From a checkpoint of a small multi-label audio tagger.
Data: trained on synthesized solo parts of chorales (CocoChorales), 39062 training examples, 76.7 epochs.
Rows from block 7, named by matrix and row number. Rows with one number belong to one channel. Each number is 128 + 24 x the weight over its row's rms, rounded and kept within 0 to 255. All counts start at 0. Numbers have three digits each.
# convs1: first pointwise conv (model.blocks.7.convs.1.weight, 288x192x1), inputs 64-127
# convs3: second pointwise conv (model.blocks.7.convs.3.weight, 288x288x1, transposed), outputs 58-115
convs1.137:149118145115150141135162109135138125079162119132117164098160112121135136140097150127154137127126163118111104109092138163094101115114134082136151146162126174189119115096168101112098134171130125
convs3.137:146110123097137146121182150138148133150099126142138123119138125131152149118156125118143167099164104154167137129120146130134115133114159139121156076128064140138132154115103107
convs1.138:127144128139126067136149124135128105172165154102119093145130148162179155119144148156114097120105096129132107128139129163161143141118139108107113096168123147124116161112125160145135130158114138
convs3.138:094109108129147111079121109120152100141118127135114119116144159126149164120085186136142105071117134144149115111172123170104124107140145146161128107132105136150146116112126133
convs1.139:157129124128132144107123120101127121136090123155123151104141155153136083085091164125101134108132113152143108113146117099157130136138150114132146128139112100057101142117108122115105113117155092
convs3.139:160163133145146145087131124123148166131142170106153095161130135159111103127139144114194124141117139138154140125149138153099115143123135144143114120127124165132079151154071168
convs1.140:147107112132165152159165106163119157142134143118115119107145086152113151115131110143110110166127122104095147132107147116108114121138144149101107138158150160091131127115076129143150095139166121
convs3.140:111128134124153135150132159112122159113114084106091143116132086155138111159161130147098134112120110157143118115126167127119136069166092109153137097123166089118156134144110173
convs1.141:124117111111107173102153156090115151120131110091112144168197147131097130133115149200119127134161118090136153135117147141094129127123106132101096090128107096118136086158139123115135145104127084
convs3.141:074120126124165106128133175145129120164149131126098116150136134106116113118140145117127106120129104133097153130108159144171120096133121113137107132086158094098122120131113163
convs1.142:151124140144124178139210145198157164130166109153123143108110129129128120093125117152108144121154103117141115142126124092121112096095112116097118142095142126159087133159095165124123129137135163
convs3.142:121115155146127120110113113146113124117128170164157160123102091138124126108082128124089125156123143125152142101120114155125120110157153103111123110121165168130132161124112162
convs1.143:101142120124116180153139118127131126186124135118164095095103145127129158128105099147136137118151152132120128128109178139160105135147135103157171132132099118128163161107183100136103106173118115
convs3.143:086132101156127077150147134114135112108107143142135107176172145156110167075144116173119141110138120148128153159129134149114124104147144126116087134182159118091132182138126137
convs1.144:146130128171124111127108137111146125145110128121124109132109107131118142139119100143139130145112148150124099111211104135122107137131102121129144112142123136132106107137157145115134088151138121
convs3.144:172125129137133164092156138117149146111139117127108116107181119079144142112105141118104085163124170207114167133110105118126150109147144131147034129136100140110114147169104121
convs1.145:174138148146110142132168124131157128145136121162170163110143125118112110142162101117101152120159144134119096144071106120143123098113194105096149129120111137154101132150142094138144152116123126
convs3.145:124145134126138094104111073121163142116107133134110138131122119123090117161161100134108102141146148087091124129124107162122143124133133142065117142103083148141107083154144142
convs1.146:171138138146166169122183132111123140135136148112152173138102122147126142168134118129123139153124045129126138118084111116114101146132150160147142080111127150130161093120120096112132100101138116
convs3.146:194125123144154182106171122122130129110079136087161102126143118129083132136151131103125178086096127164176117125118137176132153091149086135109133125117142166116146086149153117
convs1.147:184093126092113130134151128139128157133141120092136128150136104101167091156109133125150125159132109129087141117125153166108122131141122132144169162102126109079155130141130095155087141131107085
convs3.147:123133121112164120155117100138120141141100115107132145111128086110119142082162129131130126117124118113125103111133120113161146140132117115126125124148126150146142144082123121
convs1.148:032122134110158178137102128120086118152117123125112066106142127093121133116098102114136154103121098126159125120119118115139147133129116128096140161106121101145111094087141123128103153119114118
convs3.148:141094147151141113090111120121156140141194132126116112151166085151139119143092146112159150122141143111111118144116146102105127074133154088099095129155175153100137108168124136
convs1.149:152138162116112119122116115142166124091166102109131091147122117144113105114105115093106136126118107124161082137155092125102143136105132111085081157189163135082147102097127130129087179135172156
convs3.149:094141142135106140123150137100138123127106102110153138115110144114142146104147114120128171110116116169138116117129157146159106114083116114126119104128141140107161184135149110
convs1.150:135165190181136155132151094113146116132119149129121122149140102140105163098141116108138123122146064127106139134137095124119126112138122126128139116098131162117107102081164126109109166096070109
convs3.150:108158130135137137177157114125135102127102174122146137087147137130141098117119067127151143160141126127098175139169127125109128098173157133081093147140114096119115084126190136
convs1.151:141085173123081149093152107114130156150095126125100125112111145134130089167160105126100137110118145132096106109134118189085137137097141139092153094132113126167154113105139121144120176124123089
convs3.151:079126103100151142141131135154117126127109144106140156168117119115137118132162142125143122113138134156096115118173115209134132123153125116117119108121109146159125089082131135
convs1.152:143123135116132140118173113108130088125101128120155121123181115111091141112141127142144140124155166155114139130148118141094125158139163106123125086140080118140151125109137130121131094134137098
convs3.152:049128135117148129101123155147147105123115119169149055139160117126133122161110126132142146111146119132152168129109179182157147114148151138121133119088161100135142119121109164
convs1.153:143136147131136152118113153140097158102129091116146104131091148098070136123107095118127145104124129112119102161069117173099130129142092121066107165139116121147110153132154162139120107130079120
convs3.153:147166128216146111132101092119118115092167080140092088115156089117100076136144101143098119121154092123161122118086125107133120146125150125099086177121112137159122115141108124
convs1.154:114083118150130104094140135132062158097126108146116135131132140078158113140106121104128156097142127145134144119140154160177125102117140151092131122114143168112154136136156105123128123139148138
convs3.154:118129123146134121106181162123141145104063177091162150092108091130100156111114111117115153130135133149133132167092123115143142103106147096163167128153099132127113145129117121
convs1.155:152127079153125145128058143109154159134116102149122127121135120153079150140096142148130108122138114117132116131161138127070129160120115145144104127141166160130114099152140106123149144111123154
convs3.155:152114083121144126113143083112101128160139060125117150131164121145139163064118141125157165118124107106138125108094131130175117123117141101121120151105128113163070135143138117
convs1.156:141113130113160191160162118167122138132132143094148128122128155114091112097149109086123142137117113139164114110137102116140105154141119135156132103187138137123128122121150170128141111126121143
convs3.156:174120123113112140129142143150147146115180119111106135141184150122111150146150116126118168125134090160135114117162080154188117137129132157154136157117111115117135129127108118
convs1.157:096106160120084160168185155120104162132205130149155137200145112115157122170107150150134104114165087087117120121150072124104115128100104104135119159085150133102151141096126133124132148158105144
convs3.157:117149154143137124139113148120144128127134105084144129089144151103090111156124106102160115116116134133133113138125092174153111115147143208119153111115128145113135122131129100
convs1.158:144127131078093152142126150126125117154147115118130118098109076108111098118150136107123143118133164126102170191134111150120094144144154124123134110146144172145132142157109112084099114123112174
convs3.158:133148156108147157140106178138121104115132137130105124160125097099100159109108141131118106128148149105150156149106116127129128078152170117150165154108121136129132143106157141
convs1.159:117124136060112130121101124119104114132091138119134126150098119130129154152123155122137142122123107136114128138140145164119159159096170151180126118114156126139125079091177157120129127124163116
convs3.159:143063192111101151116125134143136115145146166116157129101135145128119117112129126107113151087144135120138114140113132140159159129144116119150124093143118143089143161112118129
convs1.160:131135090122167141124116129144134107113121113128145126143089129107170115129122165093127171154127142136094116108127095113118106135129102099116105127139116181090170111122135105098137134135129098
convs3.160:119131159093097093163106117142121137082133153132107127160109157153109145164112108164113100167119141151134130114093162105144104128156119128101109118140135180138122147148128133
convs1.161:140130102152116169157124148144115146141119140102169103158124140160157145121096141118124152135159115115153165104128122128114127115139131119185141125138126155140141109100160112094156094103131117
convs3.161:093134152119135119111114123120109154122134137111162114176107128151113162134144141138131102087086145099133138171090163132089089117138109097118187132103166106119111111168125142
convs1.162:127137128103124162118147147135111120127096128134167176123103136134154103136101119149152125124124128112112093117124159159101123120140112193173120077141105146154126083102114101117132110098102080
convs3.162:110116122139114174115134164120139139097113120145132074130134127138114154125119124140144106116108156138112145150120145083140137155123111124127126104094142094125148127136146163
convs1.163:133110163174083141121149098109128152179176104108120156130134128135115142167135137172127139113119198118112111162114126143114121131114205088161148121153121123133165124129147108114107135103131108
convs3.163:132103126131134140137154097143169123113098094145120117099143152109130164120142112101133109109130136150103161113125154132092150095126088143146154075184158146130129156142124172
convs1.164:138081119154148131125193114150131110124127112117171119134173159117093103068071115128124094148134164077112106178119139093134148127161146122137115115103158144086139092092120107136135161126148108
convs3.164:173119145097147106130121110149106132151168105086112169124073097146098096136135119145072138116089143121136128112139183154139125133113108122100139094134117100139124114088156113
convs1.165:074119119112106103069132128137148122108160145115143131110122151133162111148149126127132086149156148136106123160168125142123128194115144094130151118091108129140129151151151134107163131103128146
convs3.165:170103136173145135097152151080177089098102155126124118143088087108135152090155102157113151107117149134117133091140121183146114093125132117127132129145113113087119105146066144
convs1.166:121153156164149090145191125161169151155088128123128170143148134171123090084127141111140125166137098134163126063134138109170121078131110144130103115120138140104141169169110187083129133141130129
convs3.166:099103134136125152146148098131130144130102165145134097169103143123102162121143116119123116099094114112129150150106114109123150167107134095149089081104107146142117160131179152
convs1.167:201127116182132121120205108138133125171129127110119122097130122141087118145142124153093079139156078131141100122152129144144160122131120083116107098121122163157155155110154096129119123128153130
convs3.167:135146139142105118116104115123120182106087103136162121126144126138127092125119091113095082120170141135085133125153152173105141177116131140122118147140123106104111126135163127
convs1.168:135128087135146137150141074169126124123075092136121153139118079132093150123122121146149128159136123088143135125147132177133136100117165099105158103127131151155186137099180136161127083136128111
convs3.168:121124136075126157141100140131129106137145147133123127116161116103177150092135128113136092117088178105135115131112095158082191205136110092138095148102131150095113136148125115
convs1.169:156111077125133108134156051166128131137124129090141099123114155180161068124100098124111170083150081116107140130145173148118115109155096115105144129151114127121126215205179109115101112072146113
convs3.169:121096173105134143106152091123144103122153110131146140067120078092160106116125140127125134167143145148119109115142079133156124125135110196158131125123127158088134060102165105
convs1.170:142125173098097143138140110126124132112125136119127155103123117153132144088092166126128137158123151145131102117071127156133130103118097133105136107155124161159119111125155138124126102154120139
convs3.170:068158135094121158162173137077120143112123155120116117136127127121125120146145123163139124134104103107130147154130123149104127179158106117160119141100174092138110122085166156
convs1.171:114140104169139104144149142156136123159129126099152118117124162133107137149135144137105134114170163121130141149142103144131132085108103117136124120168092118162103130128148125160070111154101148
convs3.171:080097120170157105118133162175119120160136126102100126145150133115115152078125088164119138114126077139119132122121121150066149109100144148145127117189078125139168114154157144
convs1.172:156150146144128171116096151149131114150129114118171117131141135158153110148143113111125135131143147075146130148138124086132128114152106118119145117136107140098127153086134148140139139130124119
convs3.172:143087109093120131165128099075153146118116170125205114161132148087164089108145149176116122122129133098134114158096127095139105153128169144122102177107151168124112132125111149
convs1.173:134151129094109125116178158147099172144160118105123140081137166122152123110155074143157097074148145147113128130140115161107141120105117185122099095138139111128131163132153141128142123146116159
convs3.173:132138149136135147149131138123092133101138131146129087139187158123120144148136096112097177110139100139125155082100148114136122150140125114113094124128126131103108140147106145
convs1.174:110122127132129131092165142113145132126125128110187116119098094141133106130114146108149119154096132094147129111111136160114112157121135109116120075082116113135125152101100147103115170106090125
convs3.174:139152135082146106112130146144152086148173119154158140122136129142118097177150130163102124156156145078128138116110155114115143146141126142104124125133158114152180180151109152
convs1.175:097154154120103124156168124158120106155145115139135104161127143094151148129134133113098124143131154120163113124134118139094123104068144150131085129162103153096120162108138154121111087078108151
convs3.175:154131096158132136143132188127181092143121144150127135101118139144144129153131123066183138107145131164095094127148133128171161115143122169162149129053094107135127103076129136
convs1.176:134104157147141110152171116138133163148141136147129110108140142178161144104171089118161132130107158131147100142140121114147134154102099130135154163141140136127144087140124128145118160104126079
convs3.176:132127123123131079119111130108158139153123168107152168111055131132170118155153131127123093110143164128121097134139089135088124091145152153136182095112102121185152117118147122
convs1.177:144112149180117112175115108095125115148142106172142128109191092126127107136156157138110112112167131125127119122068152116150127129132139100141154127123106125172144151106130144085135112122077136
convs3.177:125111131151178098120155162134166127125112098138132186103084138124135147111130117079152114130130099176160110135144148129148079129114100133105152115106107149129123117107164089
convs1.178:095085129160131118137153121122175160087088141149112090113111104164149128108125164131107120100085112132137124131118110143129109091096131109123105065170151148113090142124094118150134121141175137
convs3.178:123124082123125149155142105118146087130150105136114100207139159153123113167162131114168150162141150108164156103158123114151135144137146148116142133114139141159135122115101142
convs1.179:138114137093154182087165121103139139151149090140150154128136144158134136150114112142162135150109114130130128119099090147093147117137159139130153128145183134137134079125124136132122114141144133
convs3.179:094140136100121124161140112120133140108118133059130086092073150141101137125151127193139118150133158177156145125127139111169104137130106118116149120077120093104139089167107145
convs1.180:126100126117131165106156160134151156161131118137113114138116160125133121112154131154153150171121144105143096147128152108131160126149153155155147144120116128068082155157085080117153129113128134
convs3.180:118106142129133111112113102131163124130168117140116141125099139113149124100138123175138147130135111144158132147133138124125107171172163112090138143151118099129148147139155138
convs1.181:158118110125115154110157108098151126140135108112091157104146133192126116189109167135154122134145105164129130120118126143106114155136160120146096150092129077143154117167164159127160096154128131
convs3.181:117136115122171129155125141139151154136124078143102108141153142124131127141147148132148083158065125095158106128138152136073150115096131106118112110093137166145112159137092138
convs1.182:073115107128148132109149121142119196114105150119064081151080101204149115147151129141106133117101105148147132119122140154121112109117114121103134130139123143117107116166140140127139184131102156
convs3.182:131142138126105108138088135124097122164169157162121137139142161149153135107130149129160114127103137137113133076147134135122177119132162133143121106081166156119090135120142126
convs1.183:148143099139129125129147141122106189070115136106163080122131177096169148147119110098117127130144063147093112115142165134134128140151102132084159143124168100125105156164116090136127132099140094
convs3.183:135153110100140120102127102101116081147149128102129114110115121098136159126128150143124121087149128112139139093111151132135071120127135069105172159121127177128144177085095111
convs1.184:102139165133125118079120135123086148126125134167126136172115121125088196136155101126137131122135148129154138118148137157146128145120140114182130131119119191101132038107120154109128122112144075
convs3.184:109119142080149135130125119135148096125157123120116106129124100120088141135123118133145115191150140127141105128146128101088144150157164145119105108161106143114126102141129136
convs1.185:115129122134135151098132104075079116139159160085142136180141124132153103119127148139131096127093144107119119122154124075174122122114104108108121148153140142173110139138115110147133146101130174
convs3.185:137140159119144123143108109108124150143130121127137136157104139119104116096122105152097123175103154110119120114105109169152121138180149094104088090136118148145126133127149133
convs1.186:137132159121126115121150119090140120139089158148115137140172131139134150196152092131147133160149167162125058116128105129129148153113170161133127104157109122133145109115161130121132125119118146
convs3.186:102116118122107127116087105099111132145094147140132118136113128120137099142101139125128165109172130101119102119109135106111144187131137107103107107139118082111120123149189137
convs1.187:149135125143108087123181123159138080117151114080145148107120152143118167211117150120087100087126204129138149110133116188160144142145129158104162141129112139144111100133110147127148107136091112
convs3.187:159091164106139153120112114137094094127108143115177137173157100104147110110120124121145101125151133113068148098102112113159143115137097123096133137121164131074089127146104119
convs1.188:199090097144103159142159136140171123131121147113113149154141149130100120131118121114135139087104159103140075079151123156105116111145110143138096093103098111115117105130129110157124097099121142
convs3.188:128149125135119096078112180160130153134095112157120174115117113144109078118106142124119131117139078142121133143126149120141129108167125120132140092117106096137105149135158049
convs1.189:140108161115094146145179119144133139147106157136120130129095144117112141144083096163118140181151114108134117152098134082097118094126133091124116113163109125135114149142090125111110055151115114
convs3.189:145120159127177111102116111116132096116128129092150146132149145162123156109121120132154157129124124084089160076115138132116088171159112129135140149106097126091105089118109162
convs1.190:113112120111150110105111123133102145149119120116147084106157118156164103131139122127129133109073111139154109115129155086133155146103118128103123097091143118116129164193146127155099127080163139
convs3.190:112142136123103129124142142131145130155152121107152164103133131185124148128119126122104135114097133149161132114112143089125158128133128113149054078129112131120149163148088183
convs1.191:147130100123168100120145079131145140135114138123095148137142085116137150132149100139138112068130089131148106148150088162130146144127135123110105101151096116133157115026165133123110153124137141
convs3.191:156155104132133113107103118124166101114127133142136142128153126116142128126126123105134138127087163110090173097164150180113144139137105156120153116119103110145105111137156171
convs1.192:119112143170154103138179108081130128124150136128114109101135102129130138131140071156113115208139130127105127118119142127121115138133192102142120136103126164122132120147121153133122098131123095
convs3.192:108130139067127120128164152131094164121174090140139173150110141126135137174165118170111131102155081100143123147129171148161132183146080131103128106120153116160108150134113132
convs1.193:132119151163091137104132104134073152136132107153176109133161167104129111141126093135118131121088116131126135139127091102114111142144115115068119112077110124104106156094139157105153094092138113
convs3.193:151115111119107137086130133117148110110151132127080103112137112137118106103119112128126146086112158109107072145103110127176082150114144123116101107112122134125139166146124117
convs1.194:110157135141101108129120099148113088158107125155093143123129104111146123096150102156098144097143116126122120138132115110131100147135150108100147131128173139183117151135124134138131096116142082
convs3.194:124133120137195118121109128134088155166133127111113139149115126158132122119142085140096117151158083092155105102122144135124134162130143140148101192151089147135151125163129098
convs1.195:116070104142125119118126141098059126092122118101125093124128128140157135103130127122131170160144102108124100134134118116124147147138126100158102091187059147119157103109108144115082116146098123
convs3.195:138128150157156119102135127132102152099110130164161130127124154171099125154140099143090111147151096151124155125099143066117094099136107155113121144148161096092124117114145083
convs1.196:186152125118124106143120124118161139145084124150136113126146103128135157129144138157113164172141113153148120115122134137153127102127108170152138142133152168125103113098109168102145105089122140
convs3.196:175140147158164114070114126134127102114128145132138124125129149096138173122149104088122100146088100165144113148140120114169123147162127172093089077122149131139090204130066111
convs1.197:162093081131125125150166107133127120155154098155152133114119115120133124149128120166153124120078142081130112135126127141166111168163137108104112094140101140135151104105154148132155103140157128
convs3.197:131109153088094139141121105126140183135121131130124135126173135102140109102151133139125153128126107129128149148125157101122113122146147131120115118087170101069116148152153146
convs1.198:151099151166149132100138120105144141136149129095101149139117126127142148140141160116093133138137137101144134128104146158147094094143162113167132117148153165114127061137123095118118088109118130
convs3.198:152082135129066122101118111131136130163077158107125115127156104120134172134112085088144110135096150147103125115098163150105146101110170161146134121152122163088124148123164145
convs1.199:156105124155109127108145150114131104153160094140163175111111113110092133117133151076145148126132139125129117145149116152124114150142121130118111108129115124116156099117139098128121118133123107
convs3.199:130143127103166139149102106117085141167110135154150119137155143131132114133123141155144161092106134151179102138146114137143106165162126103206121146081145139145142133153132141
convs1.200:144131160154121116116167144127076156110139153107113114099153182096130144121135135115098134072113146132137112156120108085130148137143138166139130071089140126124106173158145136133161143102142155
convs3.200:149128095114166120130117127137114135150119092111147123129129055127118125107143132112203089129102135106145144166114097164133096134139093105129146136133159153144134118141078126
convs1.201:095136165097178125135161151108115125160141147109162119129114105139149115148104147143115158157108180074103139119128148109162124140154093155105106133142155112114126120124156125136096097159157120
convs3.201:169122123141130147158125126156144146140135121127132127113116119119151151138143145132113174109123157115180152118116156140125120098150151092102174110135111149162122139103088151
convs1.202:126092145168094122135123068161155135105127128132156074108135116147127152135128140127135126142129186138143146119110105154084110128136087135104130136183146089145156123128130142136118104162115159
convs3.202:159103122138145172099093132173109156119125121104134118073127161121108152135143123108139133115113120131096115128129141164143178099112115158123098124125161114127127146115130125
convs1.203:176146128127180146153157107165103094121109149128110139095178168100101122094133108139130092134119120181106157181111141131136117147161150132113114124121114115151151152140148140169117094129149135
convs3.203:110119149112127149141156146117151123124126175124123128124131164110100122159138121121131098118091124156144117131123109133145116075147198105135133082114159138125140155175085145
convs1.204:092146088084130153110169123130132166104145116116151132148136112148119108113162099135163105140132124084122111116122140126094131100144134107131121150130122140084143117146125139149133145118115151
convs3.204:102095107147064154134128146176161149162143119125116159144102100124151144092116152106120134134144100131172150169118140159138094118094120123164128087119151137156102143131125115
convs1.205:204118131137164125123131151116137164142175112154117183116133142142121112122154133156126123107095153138118102142126093112112111164141143109100150190144131134124140142098134164094130107167140150
convs3.205:183169139125139133118139149141136168138144166093113176137082123086139118113151119152141088113099104140116132143129124112151101084120146135178133130157095129161140134100110075
convs1.206:136121074117106113134165132162145154144092139110120136094079148142116117155123137153138099151127169159154121161173132159197109145126175099127124104158117123102114121119111156114084145112160145
convs3.206:128150141126156110097140163146128111118129081154123111127089136125122169102101119145132116135099165142163141151129108102098126058162193111123106112151097096106134123119185123
convs1.207:177172116144130144115154084122118151137144111102140106134107069124125139142153175120129090129139124126151131162171112140111121172148151128153093157160188081123119087129101159144125142112155108
convs3.207:106128131156113115122166133125129131099125108105103146092158134089163105108097132120137130108135137163089147112131120128143135098112130155113131161153109141132136155102096110
convs1.208:129153122149125109147123144118118107139135128139139135123115125129122137076163145128150144113136124064158234097067130136133131113136130131152138110143118100124144103123125150141060135147129127
convs3.208:143149096126117165128125162139146126110183086150115182144112127149148152171170129159087105142131127121135130108134124153157114130112103084154160143136101128134122118107124106
convs1.209:109141137150124120149104121147120105124115119136107143175103102157101150162147141140138106118185161123118105121106118140103147093124108139119117180134097124139128140157164152108111135165088134
convs3.209:151096061156107111101124131121156127121132125135108166155132077128159101115130105132130126177142127135132157107082132173094163166109134139143116159161110106205132105149094103
convs1.210:144115175143141126121123130078170148116109131084161146150144125140096117108145107120167145106102111105136120120109146165111121136130127129112083121156097139125173100120145192124127120129135119
convs3.210:128140108111134125116120137110122140087116144150110172149100096139114106106116137138131082141138178133109093086126112104123126145119126119100164169150155145164096106112114137
convs1.211:121135141129117122139135125099065147137129134118199116185126183114115143146165150120132094064206151127123137128120116116139139136145115124079111137108135125139152125145153135155121143121125149
convs3.211:116112090140131136113105128129139103106133146152141120137125117116117145109160119114210118096119117148137124135146101137127094097167112133134162129106161142130108138101114131
convs1.212:122118131129094156139120163084141138189088095121094155120138108154102128160145114160122156111124094113120130112132097098120114128125115124126085107144068123163086142128122103119111118137134140
convs3.212:127133119097130121099126163159112151115128103120148110128159114148105093124058130106116119139105130174126160144122157155136155129128130120158111075129156114090085114121092137
convs1.213:180113114132142177117151158102109155124081114146131126098133141144167144157123146092103137132120174154123140130125143119120107127125113129143144065148117115169118119132143059122110108130157114
convs3.213:115114144108106113109088152134115112112141137179098111142131131098131122100085169118121143129133128126098117137120103097116129144147109153092135118135136102139140122122129111
convs1.214:123144103123120098120183130182102114120168130129103074117108116143115111147114122117150167126125121095117108147185129139132130164130111106111095132166117103109136089122103105144107162150130146
convs3.214:105139117142128058154104160124128112146110151175142158134103136144134120088144108095095126084138082140110131123158143100117124137132142124146131152093114117086136126135157154
convs1.215:156146136128082103122130122161162139138133159125132146124124146108133098095103120140100116139105145117152137102161094097125114089134118118155101094158112125088151114158130121163143144116134135
convs3.215:132124124167111093121081118112099113105104080094136164093142145113084078113138110153119113132123177126089123111152149128123115110120129119118129154147156123095116117183147109
convs1.216:143095097115094124137183118131147129115172099123144113140131152080115130141183114109118129157114142120149106167135135123121139098114170145150118140135156141135088115136106168111118120133117168
convs3.216:123106135082123112106163095113108148132086159150168160100093118095168147136125112169128108101141169098180093120139138110129129162134126133105169106149118140147142159136115101
convs1.217:148122108121128121129117161132155125181148103105142116119128153108145165107082126127108170154128113113127135110153126164145104103079121138090142139148127138152119178125103131127099103103134156
convs3.217:135170117095136149097173103126129122116143136112145131142116128083166154120128127148116148096149145136135122158115183110161089139128135089105198094112190164114105133140101107
convs1.218:149130131122133149102130112128140140132112138108131112124124143096142133102131103170148162129107130100106109092134143143109090140099112105112124127142118140130138114128127087140127098209162145
convs3.218:184135124132122114142114127093119132117098156128202158130099142140147095143133124109162099126111155122116142116134105172160131188151088149121140141143106136170108147138084127
convs1.219:080106153118107158160106092107146122163140138114119112102140116134132158128135160115103184125121146103127094172137104163202110152100170128139144088120131122143096131145121108106097150130138160
convs3.219:122135109161144135123145090105109157132140169151105154139108101118113115150146137188068098116108127136153109184105112102137113198123142154107114146152185157104169120149082112
convs1.220:142097144140108099134169131119130155120148154150124113157162069145129089164152103120133096166132101109132123108136125163139132139152152159150140160101098107059118139177114117127127146127162102
convs3.220:106106127110113148109138136161147115110136134126136153123140173160138118136085135111121111154169140152114122122093135196146149131090098138169093138159139123122116153141119142
convs1.221:142142162152143125107199147151135173107148126100124109139143127151137127123120132074129144121124124125156124146161118119140133113108164138101121147206131115142157166106114113127129087150115112
convs3.221:129154166129127148127127099117139134126155170119140119132119136114138165125096114051139119112155137105142124119147146099133130150135160164140120137141135097121070126102115131
convs1.222:145116175195104128099137192088147125152120130121146131157135143155162143133115132120163128150097178102132122111049152129119123101112129179131104135147193138133122110097108123133116127124130104
convs3.222:097130116082151111127133147129149136159170093139093170164156113115120130113157134097158181145140071152145141154121076157187118105141108167121177131128096169128110109118096133
convs1.223:132083102131141078122111101094154145094061138089136161100096115105112149097136121135136164157129083125119125176115100132126125131107124087103126176134105099135140119110130144143133132090125106
convs3.223:115133166128132125109085140138112121122113130134081110121133125142116102150134111115126117128099074165116129130089141148159153130138159100202124129144109111062144117088118095
convs1.224:177140126123113117138142093133131113101153122108144177149140115124095114130129102124145161145097128098156118137136118126106150149119141137112103115122099129125143114081150138130117165100123102
convs3.224:126153148104126092149070147116152117180107150130128115123150079132153149153120146134102129113105131145115115135111110137130149072126147199157113117089119165133143100111129158
convs1.225:158123092135061178156133150190127130162135106102120157149138132111132120114094125141122103186125128122165130141100145156115153148107145136159136135161120124137133120146116140092131122065120137
convs3.225:152097161156175127142138140161163137124091103156136097152113134151158145130151071100117129166105096130134153123102138149130150107137089124069120126132126092130137127136129105
convs1.226:160138170113128134115149100114132128125051136101147153134110107099097150144124101093084120109163117119153141108128134146121129157112145139090160175132171137117132130110146141127156137106142101
convs3.226:114131089151141124111141116156127144126156110126136142104119102084123161093142155118138128130150154088176113125165093126105104127112106135111110140125083143195114108142122129
convs1.227:116140108131101120171193164171126122160135131142100126100146072140112115106145153115128168144152121163114108123139125102128129129124146109150145119181143126087165089116096123133103121115131142
convs3.227:088144125117133105119122118121108122147153137172151161128118165156128139150135145070103107119118148117112187122118136115104133139122132093107108126106121093159122144144062150
convs1.228:110118130138117096087151094099100148149155104094154140153100140136140121130120131100132104163168138130141143107162096135120136127126150155151116130136129115113108137142158181142125137145124128
convs3.228:155160129134139112237122098162126149138138119123136162128152138132107154159170122148120122105101157113145132102128121136156138116131124135128117124102151162117104110173112152
convs1.229:149128086117142125157155134145139151148131151078155161128142130127072133103141111159123140128085135103144120121102116137099152119122105134104092083132099130141156088153121109136092078116102164
convs3.229:101153118114135100131108130141151141102157174130103122148134134111131104133098137134075116150117128140124147133100108151089181106143127118182099121153133107120138166153103161
convs1.230:166119101174113157166165100141119137129173116094079105145129101085102134114154133091150153126140106157121122172111085163099131126101145136113104132172171124091146128115148165112127156108157109
convs3.230:162137138148103104141149117092103097141129117086153111156134103140117099097104117165153106122129136102098132126092081122145141102118122154133107145152134094096178138127167154
convs1.231:071113142123130117120146133122170144102135156101070129163120121152173142111112122137100155107154143134157169118130097146131127127120148105095121102144151175134088111118153168095128120157104152
convs3.231:155099174140141115096143123130142135087125147101163164180111131151120164112096128129136104142089102109152126136125135100143130175148144148146118121095119128133100106107118124
convs1.232:154123148127171139156111179167169211111126127123163134109124141093142125164144156133139163147141132100084121130139164098104134114154117146151133128103104159104118120172132093115095050104133133
convs3.232:148104110149151136103096114133112135136137108152153128165122118119127114115114135110126145127085079091121110102132141115105122109133123139167099126154138165153133123119116139
convs1.233:143076121127142178128131103075154141121136124140111182152133157121106151125127113112092147151134128140168133122145166113092140122119161103114167123138105085131155129116148206131118137155150113
convs3.233:141130158160098140151121094113133163184117118118114133133111142110129141135146119107103104141140149096131152132088137092125154152144114094142155144102109120140092124114129130
convs1.234:175105103122114132093109120123130130153133128090144114151112144134158109093168130147147103137134194138148128116144131106113138138144122084064124140143127119140114141129136129092144123134111090
convs3.234:110109109156154152132097128120123134105119136131138113107095186128125099153143116133095146155179113093141102113140114023123136138136098163130121103136099166132116111113105127
convs1.235:105091165144123145144142127130060115123196124151137171136141131114175132112105116125134120084179157138155146107126148142155125131126150125117154105117163162173139125111140142148128125083076156
convs3.235:154113121113127135141105155124145174111138117124102137058156133117131108128097139095132154122174163118129124144124099166157138137073084168141171185113100149156161114124094121
convs1.236:119133127134105110170138084163150115140109143131100083109092142119162135151173118135145139153131153118142120148113115137125124118107123099155108080165138172116113122126118153104124136160141139
convs3.236:164100127138137122166160137099103145095142129141143167179111111090159134093108132141108158134144083120105123118125074087149151113129115141092092152134120133126158116146129114
convs1.237:122104134118148140132151162097139140151101154138121151102142136135103127139155096167171164091146108143139132131101154159123130114110199093087121118131143169157175129133136161102096145117086156
convs3.237:122108127127110137148120122147103144163121114132117098175123145137120114139122136111116169090154124113120137118142119090137121084147106127092133118128156095127126150147120190
convs1.238:130096195129149152116145133105118097129145132091148112161173155103132148107142133150202165112147104116135118130091150131104130111110149120102121103174187147126134144118175140144141095124106133
convs3.238:136084157143163141137132089154117133103143140122151110118144161158070176154106096163110145129122147136156073116145121125141094131132132152094110153165106112089137103111127105